Rows from block 4 of a small class-conditioned image flow-matching model, named by matrix and row number. Rows with one number within an expert belong to one neuron, the router's apart. Each number is 128 + 32 x the weight over its row's rms, rounded and kept within 0 to 255. All counts start at 0. Numbers have three digits each. After the name is the row's rms in percent of the matrix's.
After each expert's rows are labels from the 100 images, of 14976 (inputs lightly noised), where the router gives the expert most weight on average: "colour at peak" is the nearest of a few named colours to the mean colour under the peak. Only what is clearly more common there than usual is listed. The data: crops of objects in photos (Visual Genome). In brackets: how many of the 100, against the usual share in percent.
# router: router (model.blocks.4.mlp.router.weight, 16x192, trained with AdamW), inputs 0-191
# up: expert up (model.blocks.4.mlp.up, 16x48x192), inputs 0-191
# down: expert down (model.blocks.4.mlp.down, 16x192x48, transposed), outputs 0-191

# expert 1
router.1 078:091127093148113181105125093086074110123138146063148118156070083088146116132144080109074159127167125087133139135058127189141134106130116108149140162122094089122124137144131105122085137157133181142041169173143195098140140127129085092101137172090149080108154069156111161153108120171108099118081111175170128109133101071116097148167059111116131099115073111113209120130183131121108172163190153149133178084123106106145133135131079131153171153158112170114097050104125139123173148102175172122070113061103124133166170110134141107122180118104140136144090131126127163095060088115110094097
up.0 094:125106030109157113124109192095157098180072128136123088105139158141113108102164165119096156078144106120126086154040107124152133138116087146144154158101093120147167128112127117170146149149143102116211152104071124110142109161199144119068087134091175171127155141116102188131124143119009138165138147128130128178155166255116172117185190112141137073168145146124142155104157140131151095132145141102085132115151110142141102152103160143149136108122119139108053103132115137153165151100166136154126091146123123137165163141129108093137094115124116135104096154131131133095100127110162137093
down.0 073:135175000100073125151146128087149159133016111081179145175129140108141122047164126086123157091136143127125142145095138138158154098161123143118153157145105089128105158102137086112177135144167078119137180099121150137139107104164133134132093102119158119127112111100071166152129120141132136099187124146134148122168154134113133115159123123230145139117144098158078177119155123086113150102102150153117205133129103113151144160206155128101118173116113071132168135099125102138154132077141155186128133054142138128142051106136153140088143140156156129129169080142106169132103123096091103110
up.1 115:158139167086094123060199124112110101094120115165195079165104155092137119134173115111080111095124065154131114096139106124089112110120158091141143177120083097192134159138138110094094085113087096166151122165145163118097124143103142142092115092162174190113142128162136142148077089093125105104162156148095142158170159107148104103184105105079156110148163068148121175111134211109118126140154068105120136163128098136131163174103207097098103097172129171072198169120128186149080122116110146111151126158092175082122120158073106090073142122107154209157151134143101128128161170133120161111
down.1 117:110120140075132108177137184094162136140098091122149100147145121206164110096234103135128130114140105123132151145109149148120129112136106138097140078165140098113128126155108162109132114085139192154128121113101133198146124143104125150120123063125165122132177076145103118165111139137151154091122131243147134099167098055138116097119160105145131146117117078148111161096159147127078197090039170116136133077106080114101179091115134107133059163124109119177085124108170095209114094125152182128141121090157168169117125123092175128093125143114171076155161126101131195175093128098135164142
colour at peak: grey (88 vs 35.5)

# expert 8
router.8 088:098109067115137157119116065083042106202160143101156084189107153098127054145124142087072204127156105117158145128046115194148181090096119100102126140113140098121143118112149123118107149179121151145105177135076173105159161136173122136076135157098171117112106129175096137145135162167083117045071134162142105115124164099095105128144118109125165148133090130150114148050163118135109137181142112136101189067142062131117117143106104160148142156131103189150131084113123113100181122138173163079100101109094114146136177129143128146170154115129131123107108163172120151106064101156114091135
up.0 077:063133177106157166122145179153055142031118090139160140130106075122058092159157176141129144163110152097117130142126142097112189127137127194071132137110115119190108134144111150198171187092101033117115139112076114123149165151108137167132081115115153156085190055157142183136127145129129078125117116158095060071101118088133135142152155117131134182081134138160137155083095103071139153127094090124086128116121089129095138135105098135139112116168033120147112162102107086148165134136125156122084093176166097112126147077140112079105090093117125134109109121098112143083135121116113140125
down.0 058:139062163062122089121083081144143153163111154105081132098171162112167168099115135096167113148130124086116103119159140139191105151106136110134120175141197117108180096156109084136103095149130182107137105138133079116120135171129121129133143179127044148104146149067076116107158185150098123143106095170074132107119098118124129095101090155136152172110070156148152076151036102095071083158125077099111139103130187109112139090094114134126153120126049162140151115119138075132124182109137092060113131165107118168181171157128192112111108157123091195133118111139113186097081150099153113098
up.1 098:141091181140138141113139093075111077113105144162105105177129090059140133186094126090176116097103172107090140102145118082031061139088155150176152147111115111082152106125147133141117132158128142144103129100139150207109121117145141126110176094150145130144126040127143114139134084093106090114189087144176098099120120171106136125135108044106121096187155147089099157086111137124180116123115123152119120115178097126182138104064173120142037147103117164125124109138113147143080167121115122141089090126152121044146096123070114139111095134081160089095134133100164124110070099162083186113
down.1 096:145118122141144149125162113056138142200133148092176188083141142097061126143083142187036099103087132125176172097125114158154099171119115080168118086179076117190088109163179146110192140118139172090148112134130123092098142147140177097086145120143112155091147123093148123088178126099156087147128182119087113121139107055137089152113150110085127092099131129099113154174148153139118127128117127174148153118234151118148121169138124134128111174169124178186164134140146173128129122106120096124162140113099184116122159115116093169154175078140125130149134120136107117142247093123127131097
colour at peak: black (54 vs 12.3)

# expert 12
router.12 085:139098132173155096109131114097080124144174113138204074204122061106112124110108134093067152153123085119147190164000112158075161136089133114116102081130107136126133127106142147104124139194089151132191138148135146051103153101185152100104167167164110119132111149152113135124130182118116158068112121180111095116108119142084121140160100138121154111115113139152125169085138104110088148152161057091157151155157122141117146081080152147154154162151154166129140115130145120112161124070209140125133153116089090153111142172175169127145105084155151137108108113208169149108105114132085128137
up.0 073:109154106089122148129116135121114117182168124128082124146130125080134112130154160134125142107145189089136080095094134186139136114131120150130126173150126143133127113083115122135079099138116138130133111083075117115197093132168126171180089189083184155081123043135117232165088101115095101143255110086179147118156146153149153134121116115158150151144103132119153094129176137141107143147114170147150171091130104151140086179104133143159129122083094115201015141121086071123158103115154149058115106084160150137146144141108140117118126135138129062117110108143130110107077097149136090099
down.0 073:141148045123145135142168096135136131147189080136145118131136109091163115128139106143120083137090095095116136114139128104114133151128174117151110098059149140123135139087120137121144142118196105129127143122132095172091133126160121107117099083115184101116136105151041251111119203115123141133142120168098049107115123215134148135107118159162117145147097106120121150110161113081072143140129110124115185157107136163089128104122127154131238132129146094164227136117144103087215096204165115114127144115099124166089125107119119124151134124113090123121117159163084115128059168171113174159
up.1 103:144066080151081132173089117093168110128019105056148115135191109138128102127154117211156094082137145072133127054101169087157173097213079174147131129125144162120118152085105119131139113108093160154101123162115102088094165113147195098086077179104131149090158085106124132111152110169065121192098159091138169121106135181075140125139115117103107086145135113089115146166173142122120109113147137131132157108120118121089134102091125123117132126110114095110110152159132085173178109136152101121116069129172096130137115139103099137162080137148138142172117145088192150153170122095177077180
down.1 072:151207107092081117164128116138120130149050126122195178124092113135152120100118152115144155144113141157133107114128136170117148116144134119159115151109069080108104143096116134093116126132092195120153122105135140132119089157106131161138132109127119103114161143135139069169074119150143153090018095142119164146117111101111073137103127147169091148135141172120036120130178119142179129105092133096147224124157107097206157128173126089130052135138131129199065129126140092148223104099142120129129110067213143089113153117110102118064121143167145114123144095111099143162181119131090162118
colour at peak: black (66 vs 12.3)

# expert 6
router.6 094:084170114109106176117138121078068103157151150087160106128101155141162095151152117120075154097164122057109099101012141158136144131120088125134149180103135069124095120170138117140181119134132163116116179160102232095150102121094128075057142169112165096085172078152145111134103138171096132130163130166167140115139103069109126118140035134137109139148115125100193105151125138147121143143186126162103162091120120092148114169125087146138163137124093187128141046119159140152144138109139150110098106067122137121150114144147087085088173103090127153147112145086086172120099120072108080125
up.0 084:122149100145113091163095141143117147109147163116108061139093181139059133089239143132136126072163176109132097130049134111113120125128110183109143154059102093128115140157155137115126136170090067165121181119101127103110142130153112141169132173085176141115111150118081160098132108106080105132147101163118074139114097181132129094171122142100152123160151072147118140112134174141101171095026134166086085176195105100117142127125133074148092054082117051174085183142117126183176113119113123116095138117167162153129143100114137098122082074136096085126139161133131160138107146117146156145
down.0 082:114208172183146125117136138086157127161107133163160150123102079152055172141000108129121168186201113145154107101118110147158100146124173139137126157122095051150076102110134113142136106129094100134111132121133173086121134119134097130102133135131081110132117164107178113117119127154164106153119099075128148132133067074126088138107112161120127101113151158096135145158171140105128107141118100125080143101220119141140122139128138109108081022164136219137076138114113101048071151132141143113143124103081120085089107145124087124081144091127149138114164173157144096145143114111163177119
up.1 079:118140143117099082165157133072147122162165126122073128120161113126206100139136158154184090150108100112125152147070103113123130089100161132106108212130188107162017154143114102144105122137075235143194116151093093094131100125134101122097138150150124134133149112138168147094152082122064097131179122123162084128137189156120111139113118121175141122176128082131111135198110127083134107179170124128134120139067184145083077121118141123135097117099153138158110165113150145171093137159108139144142150123085171066144153161124114092114192147083097145152053119161153116155157147129074075150
down.1 059:093186245156160115136136112142154090110121138113135168146143071123172137133139102142143184189181178129126105106144130124077108076144140118133101197166147045166085110108118152151170115106157204106103118124153181112114110131169145150113136090126088103116159110103106085166115122126140145198151126122140185142125164024103104131082132113118117107140111107127081133117114135116137142102105125151114134096124106135167135102173115111122048112128136108136051090133122091079155090204117107117147125123154153140122111132082068128060102126125155098118105219161132095111170110148092161173
colour at peak: white (100 vs 4.7)

# expert 10
router.10 091:112128134153140212109134089113154161100184138050129141149132065124179156139142129102131116122132173168094097165191122164109095092131101082182135170180142128093121156149112141107117147151191167148078152200171153110124062092116121076122168172169111102118170207179118110100113132123156129102119122126084113098155110131174144136110091136142089152117142094101182153208135105144110169138132114147126189125138180151132127120119105114115102133137121113160145132139161124144159181090119127104081102086093121087102157113179181228132158059152148159179139074174158134144128158102109096155
up.0 078:128153173166137114139110119148148148099141148112124137123133118137181209139123164136179053137107140150035079182111099094124066120121141110121135132204175134123113165153116128105102145158117175132129117175088127115126058085116109111167129195122085144135162119147129087098143061159062140091194120107113106156150158168155167114098152130101083135153148113138136126202166118157104114117075159127116144103138207139108097105149133092138087142188185073131148109148123149171170172119047153109148113143121107083086137141140182126097137063157125137162128083150181079153174168142114145138
down.0 105:157148149120127141106098170117124110148166107102113157096144145131134091104153114109141077155114073097105131135110107081180079107124088112110153163133187093117103141142135152081161148165091221081115112134137080156188105135130171112124148150143137199106092106125088098145140185119107089099229094192108142114126134216178108104125125055079101100134112141148140156139163075099082163140179093196105134135149093171168117111144180183138132138126152149063084118167142088087092096125164136153139141146076148185094102139116143194110144086145146129144134114156131137140092117142173121063
up.1 097:101170142135128193127128143121136150141143105084160178128106080127154185144161125094177120167106130103051097177197073122148148143138124054109115147157151118133121144137071128109102134149118129130097105190152148119149076072131134096056126127155147160134148118134126080113154068123051116092166174086113121125173169131120133116110115115135080171109120093125122158127109118116128101139108144085120145113116161173125101137128172107124108137165173173134139068125177148151137145112038161063105095127137122073095152106115161135125139087142181195210147114184124068156151212146110110198
down.1 062:153164137148131055146093142136133126105091139159164075134120126117123182097119143105084142076103116109084111168144167152101140137125132163167125164177145104137097123131189130122090126128154142128113139062136175111081093080095121108162126140098131119111152135146163203112141163149093121082065087162139143131161175042112102122163149136123177137104148188124134083098128136159165154105088120071125134090168091115119087143162161137136123144097181103198205081140168152105105099131203165152113089110137128157094191117145135129103115068114170085070150169068107187142163187091093122087
colour at peak: pink (25 vs 9)

# expert 9
router.9 099:148073121115122088113134141101096153160097107112139091219129094100102137068121156105097134148139132135122148137077117137111146129124179160094108104141124162147130143107148142116133153146066103135166100136089111090103175107147151125082153161118090145146124103137094144126115174115115129080000130157143103136079144090069149171143136125065123075177130094163132174116189099118097147138152122109129181160161107120143151116082168139096095154152115135115236090139118088117177136095194127115122118172159104135124210135161153094184100095153159095097147115146209096130110099139119114091
up.0 078:120129255133177143132106108143154169127213110165175088130159019131156124159067134113139147172068086165125182135177091117074159106111148106130105086128119160137115134087123171101107152165109165160075140137197097076103117130180132133127122101148037159133097152115159155129141126123150130092206156110120128103129145213125152123134119126150132099112120159137094148122072110111096088155158114132185073111118151140101121099183139141137122174153113169156134144135140122047095091117124125114164128128106120112124105104126169128152096131126106126094104144140171115139152119161101114119
down.0 096:145127254119152117123143111096128113121078076184083106091118154126102119124099156094133173164166140127133071126113133145107075156149109117112140178121149142138100120150126149143043149136092038142136108109142136132127130129114148093140138145117141154119127126101145000129126143109128113126134117096116172115120115023148100109146139086099144103135141178137202151162155115149126104149120126167135047120161119151143130120136127132144092070137118112079137124174127125102119111157077112134098125134127157125163107136132106134136112086105151156149185173078150099140228162104127206193
up.1 104:114146209170164117150103130130096070146172110172180155137094142140121110147098148132164082199110148168089132166197163111115166129078156124111112089137113108127123137116122159098175147170132034154131117141151134057139178124113146110141144111121101133162099130143152085151134084154088099118175139149092127114139106157158156160120140125189113109141126145097098097093149136119123111166169115113147096132100146116056159081106127113131136166166113167122125126120100165108255098160104152146134088134135049094133101124151140100119122067137108121114126102143175110172154099136080170117
down.1 119:148137022149145133096128124135129094149110135068169146144131139146161125120139129156092133113132060133112117127094139098169154031120114105103151123131123098112117145135155129130189125144144049105136127099162108095105119113132119139117099083137109121127104141115097168144121128123140131153214127144136130124155089226131106128124132140139140127128131134113098069108145098073092137138137153171102160132131123101212118117110107164107154145138124151093147138138106085105000115076148119164114131091087127145131085122136152137132154108169138143105150136146169096159049141177114123082
colour at peak: black (100 vs 12.3)

# expert 2
router.2 070:098147050120131143121139096086077088140173154075160096164090106101165104111151116128053197123174159086135150152062131156123151125116103131178141170095117090126119148184115105121140147142112140162137177141150201121118146126123126100078145187089153088060152093196127150167109137156103120062047128150172118121122125080177082128153091102118139134113105141122156136120043111121104136173168127146123146086135106095127111138094093146125163166104088170120121061108136106124173152116178162086078113107111139112119131101152128127143169131148156158130086112151122183081065082116122096211
up.0 089:144132079152078123135136122164088139168005071126106191065161191132115112080117102157156071112176116097117094109072095118122120133151128151126110142147178083130130110151191078148126129169156153079158119123085158149107121109154116132058119130081172067140178074129141105101171125145078139117076167139079154187100168235047139129126133103134125136194123112113131131149176129100141156136082137136094144158170102119159103118103119129135103077152116112087078144125158108163139175147109122147114115105157133110130142158152120108156141123099076129111109126080129128158089149113139131056
down.0 079:145121006092078110156158120150121139103000114113156140129086143122151122096147125065148146103110134138159135176106136148169145102175129136121152156109070116131102149106137074077119104126102097096136098132154092103105106112124157132112121129093163164141125155126156098125118137118132159113089119157125216088193115138135137119131133142201108096158130139165091161138153109148159101095120159197173205149156143094204170121187109113157067153139149104130176111114120108161156142073160114144125161069156148122134146138146151127089132126150152149113183106126098176140134136126065175120
up.1 094:109101189153125126146115127050107115143151125140121128119137170105164115150127132147181170121118111149126151132096176143108104141115141085134153124108149130151132134152123141119119068116135235149164164149130120119146083163103096188157132071117171126088159149148135097154146111138109132186117115121165141151135156146159099143161180110156064092158076126050079140131140116130159160165134108134146088047097085152064180103092149195152099215139115091112089111138069095175156120131090094119192129090135158098109126137130128129209172172146163105161059202113157132121146132126118101190
down.1 103:146148165108107139162128091084097105127104150105152106133183128128170102057133093143148180145156138099104144152132121121148100082103133169130128255132197113100074128169128118187094122137157119091075152069106142140124084095084130147145118149119087136109134097147125096115144135149125099138135059068113126154105129136099143121136175115178151141140184128085092054141121135126134140139138110143056134078159104116117021096145120122111174102110136157127088100091092069098097104129096152117111113056131106192125163102118107161087086123103166117168073156119140115144220123141146132165
colour at peak: grey (87 vs 35.5)

# expert 4
router.4 078:116145106138126121124141179099048099159151148080124119184103115090169103148158097116092161118158124106173156150043140152126145122136136155164138164139131091129124149149121113115074143163142159123142137155149187101113116116158113044013168175122152092090140168178128167164118124127102117098071114180163110123119113074073103129144131119125150117122090152112159141131164117130117143183145147141182192089115100099121137147097112133120156160128104164138076075102135112127174143084188162076056124071112118107148157116156140089133155138124116160147073093135118179083036075130100085174
up.0 134:112087170189177099125111120108160160095146123124122181152103097049164146105154081159172061141106127169146220160182153102102176144150137124144119105139168134102073139144081152127122113156138114106052132116158144152107110162100146120137124142191097135149125115116153065104130093116174040164145193182112108133120144134173123135149170111124099154146131145087114122152136080145098105121093128126136079130115149117160131125158116126094073149126120125105180133097126113133131089195151119156143115107106145056112148088123116126152168138093141179162031140096219103085115100117131154215
down.0 139:154174163151123122098077135120108164142085148094138179119126099155033128094130090130151116165105087127155116130135094174126160093142112111096120128119028055147122100131163159140133140143136183139107112130095173065138130159134101132155127140110139092134105164113178107122071166139163069134085085103167121161124090025098106120140119122142104048142141146162104136111117143164174155142089117084130142107196056174173185170162129107099064156114111100162170124133124115119178097117112117105133103140150168100124142114127128124081178097095156114128155145119064128160173106137201078092
up.1 105:116123140082115112155133093158110059157126130170086133106116143127152165155086108119152190097139106118069134092085137109178140150112092107104156144135141120168145184152142142137163121101066099144157130143115103075145166099146151084063175092104114211046087160134105088106128128145115108118075069155131140177139144167112069125121102207125095140148165138168087146170170119095150119123097130144082143105138145156109081149083131143124176134116173159179091196177104172151174139100125186053095135158124086139176107119168141078178176135157116125112150176109143135168180158123129087140
down.1 124:102206137128131126116170135142105173153110125128158163119126134101080125069149119089153178180142047140147080066135108166164124088151113171101137106092015125100197134119117151151147114040167101091121101143107140167155159133152131151153131082128163112133161160145141091121097138103141102108134127173123078133148065086096127117104149135151123134134126117124135183112146118116133163116045125076158169114118086171166204133131176115093085147112126071160138134148128126149141074119101156124126144091177124088119102149129155086108206126114141132117223135103061166187135119118161116130
colour at peak: grey (70 vs 35.5)

# expert 7
router.7 104:132116074110128132173133115123111084129149086109131129138141125100067141088227137110071171129148104079122099153130116114150147114113116122097149118129097098121142093081120120110133120153092023151137153144095162085141138097204155139142136182105159110124112116136045193143123165134156137121110118158124125104104167138129187126136115124117162103137134051163148154099133129201082139189132114142118166103156066138131118129112147132170201051162152108150146108096145124151172086116148112082105115093140100181143192110153166122108120057137182143094156097192137113130102122133100233141
up.0 058:149110150150148122108116188097191103152119182103200130169105122180194089150113166118081139133153163128156095125074138158120117177090158115089095132106120194154126155102135156137036151125106103138182103104125084105094148166160135124118143104096119177133135146125168140119143126123088147090058131133161185142134162219076125134169156138160108111135082121137076117094147121111156127118133080128173061138073123113119188150111136168124096208108101166121111087206138107112214127140178131149125128164100113112108142159117103118188077137182107094136111175117169131103153116120143096164
down.0 053:128106055140081141156153116093128189142009162090141138137107208117160133141130133104120124141067126113118143152148142104205106023141112139132137107161138190134156157130129078111170139134156098124125159118136080173167088090121139100121128137127176135146115154106116108114147105134096114104231138148134117132133124193147085142109139111129124121139121121125041063110127092074095109153163137127150152160121128125185059126145157193124133064115131153036113166126128104122140107045142136146085139060151152140146103106138162127139176103176148100130126129091143132114097140156142124138
up.1 064:142146199115122093109098134128120140131169084185186095159127084112094146073172131114101056124063100150120150138095121156051189112122140104130076152129076180121158131094143121095119102143077075119067111107153089098126180156184162125129129106117108160168130169148111143088115085130127138052138148140106157163143096146057159105151163131126158092108140114117152137073139152094113113091133082110187080179124149150099183114108142098088109092121113155159167168095125188125059145148076118192168138117134108113120117148090124093100065132128091105143180164172138081146177147127127163158
down.1 060:125201176143134130155144145085094130129140194072102117142170151113032162185174137180106101141120123129083169163131151114093155078146070123141123060176119125142136129103110172138194178185086116155111132116155103104138154144134122123157120115134182121137108132138168109114118114138154149104130162130149174171097080083128119142117145144080090118100095121147071124049114134108117145139124158124168047185107081142148035177141150190123125056119122114078131147051129101141162119153155126109108148124143118093111066120141153141126153084100155061162161133090068139150110156141148116130
colour at peak: brown (66 vs 34.5)

# expert 3
router.3 082:096141046138113101114163120083058099174143142093164110162092133103156117126159160124060162104164122053108114126049136170132137123141094108142142177115137087158109148146120118130167116149107172145090132145073213115143138125156132105051159190087180120089145125156114168169120131154075118095076121165186148121126121117120084105178123113155131122166090142100199119134169102131113168167148147107152143117139123090117128152108090142129182145132104166124069067086147115132175142087171161081099090092126148109160164167124113211116159115135139149143103122138107178083056114094101095103
up.0 085:091109068127121123135110134139126138158081156128095124123179107111123111145164090110086130169099136108147135121000119183156155123143126183097142091165110166147131128090164108064122112131098124084199121095097122092175169137137162164077123117118174162140082081117160133130126145140075142103221130154176094182156120212107138188144145109121112155168172136143129083027170124169106152096140174152117149111143103152153096089088119155200159121132117121112045166140122129116157107109079111106104138090140122109132167135105125074140115142177124090109133143142124097127082143130104168117
down.0 069:123155094179077175129134123081139137104135172127188153167122044132154164094086149132134109111107140138129138121143121080159146164183152120117110095085093046112083143025119093145201114074159093171152102125159185151110072160153133122107142115108151083120140131153135189162100184164147091138043126069159160137078119125128130137116141133137117126150130065074109111110182131125137140136117145132063203109136138136132118124168141115117088097127135166196157149092113110123180123183170125101158107089152133118114138113104130147055155118088087128126059152151077122113125118132108172098
up.1 097:094117140160085119137140176154126175053076129112134131121134148100158088067094080158115114109159121160133166149214136151077091069108138131151066106116109114124177198184132125146156135121140076160143121152123110145122085124126149164124096143139154173113146153154112150112088105132107128118117171107162174128150177163172130103112147129096068086067041121111227145167126169116185115174127134095141102181160089135106118095150057109123084121147124134207156139107111080186111123172116144143089158086100157138129097130142159144152118168140162179150143119167126074117139140062141109096
down.1 096:134136120192118141090135121099112108131235138147101139147154123079103146098101142141061091101081174092126156127136087100035152202119165101125097145127077154118106139104161150152138109119168062145081188124105172098115144142171109122122127144140154106114129127135108191107098077100119094138134106074110160203094156098098219125128117090166153153140154041098201129165110072114155137146128135149135105125071115121135183129164121095123109151118184100156120137145124104139148119212106163176143118098116096174139124113116097081118174114113131148135102130185117090098162106105140082151
colour at peak: grey (79 vs 35.5)

# expert 11
router.11 088:149216182131114154125178111165179067094078072072164156113165079114169122124105137126158096158208102169128176118160116069109127138135186077123128139088173135137105144152132130124112133092173157169120120159197119158109116127057151076162105114135100129155133159155172124132110129149180153140082143128140168087110161110139086145112111139154101210115145206114134108150090116090171067214168136154132163165109100120176117158138112112093142110130119178138121191117133156126151111165166127099155119079130114151087123112145144146114193154153149139116074046104150140132138106128106121158
up.0 104:114122172141127140129185134140117158096132084231112092080115074162101170172130199098170129108132149140171170148123157099083070121148180092076139127204080201101108165108125124069128140086084135176110184142086135174105145131123075132164100155127186223157193090149189136105170120119096070153110090147187148119136118134102163175154120078101090174060128139121113120127140153113133145135130108132139141127125136161135139160169112088082134104147139139139131118168172107140112144167174143132133208128155170160114117168118097107114132120099113117129133149168116138139159187145113109149
down.0 102:135105108117153124122146109113140123134104161035117098168121173129084167108137183094104130132133127094168178153116092144143097123093108147179132116211082184162093142165136163077113118092116146100097069127160155155137172127115194115130157196106061201098223096130084121126170116135107081154092169126084100140127087087101074165115161084115181172050126141119143117121121124133137133133095142116141122117167119091118123109168090163124096104107150120164149113148193163128128123213105142116135188106106192095137131158129080092086120125075134140135148100096124148133116195096092135123
up.1 141:121197173088139170144088090113118155107112153159094120125160193162120162085104121162140148103171118244151125146078129158105107135193105137127152127131120195124096151090139214159135130125115094146091119184091130116194114139123154162178142086098086145112178133123122167144147150118155150123181108162050140155128160143122178129142109166151117161101129142155112125170154171165092170119158121080160126143152131133131103134126121143117103141142171099096137134101095079135098175090119160117105071111106102130075129152165142060118140196088109129172071101078182117126153106067074176088
down.1 144:140218109076134097148083161116156168130129113095136129129148064116103153179132109166105154137197145233165137170082122209131138134074149135127115131118123185123079139163103052170146126115148115145096120068140132117051130148139095161117133087136150134142171156130152104136131091135140163102117151105199127102128110093101096133104142193169130172097130121137143156107113134142151100151085149076159127149140117134122095114115092107120170112119145170172146150076108190152124083097129188142117083094173086108081126147155124053136108180087111115091098125177186133118123123207103135168
colour at peak: white (68 vs 4.7)

# expert 15
router.15 089:099147070108124131116137169103095094157192170077123110144100109110143101118157137090082204103154145066105094135000132139156122122114138128119129164115116095130120151134126135153110124143142167158181143127103165124132121098150118066057153194086148099094139108167110211159114124141054133114221149160188116130119115120088123130165136111144108126160063156112187104121151155128131168159122130162149139080129104092098124156105108135132195131136094159217023077107139153136148128101168143080087104104124135112151131137127130076116132121126147141133103125137107142091080112112106106126
up.0 087:165183167143133160129117095110158108127144132123138106098117131141099149102148145155148133140105137065074141138152112083110115102096167109135136098129150123098100092181120101077137133144181082160092098155127123105168159108136129146032131115136131170153145080118190174082124159081163150118055161125201168116172142145143191137112068126157134112138109146129082148121181154207138127110130101080177066157104149143123082122140099098104159109129162150104171099154092169124116140151208119175138135075120132034100191150132140145127090188154139127120107142135193137176209159145139116091
down.0 061:134134102183113117138135112131112199142199115147115152067148161114133146173161139143108141110153136146116136147150121143075171089151117122135120143141114175134180103171117127127201096090112140149080121154142050168137121150109175138158141140121155112109095191121122131093106077147122094127255135138135149169105103167106160127108145117116110173126173088112112151126106126154109087141148124090181090107093154167112102182088103155120209143106091131075180113116075174169173130128093071105150117160153131157117113103099116098162129130140100113140141086108109137120146135108132000121
up.1 112:114084171128171156137127121164162189129065084119159075161127056134116108123135125101150177115093140176140071114181104168109126074128137086191182117125063160117225118133111159135125128120170102096118118146092101174092146122097155124136114088158107089138165131126163123132166129143093102098171092142083175125162130135203164120119113130159145130124127124145153155111145078103065145056065118123128133115139143160131131114129127178085104095184131144065166124214139126132078098087162109142142076096103161134137110112090176148101121126108093110215174123159172146150116098174104162102
down.1 120:128113145110128090103111075223100156160077168168152089137093100178211137139128139132145132129123161144134147199151136164137188092115126158124070149137161120101099122113158136130130131170105088092146111110113114090119084159135099135142156152084157115103165113112113173153131155132088129148099097189124129136134120097163170091114111115139120094137158141114095199073153152156129116085077144118115140124060098119160153131108114088132079128137110133113140100063165142095119244167102113110092112149168130159195176079132160103134065159070130105069048129087111129112111146134136045104
colour at peak: pink (68 vs 9)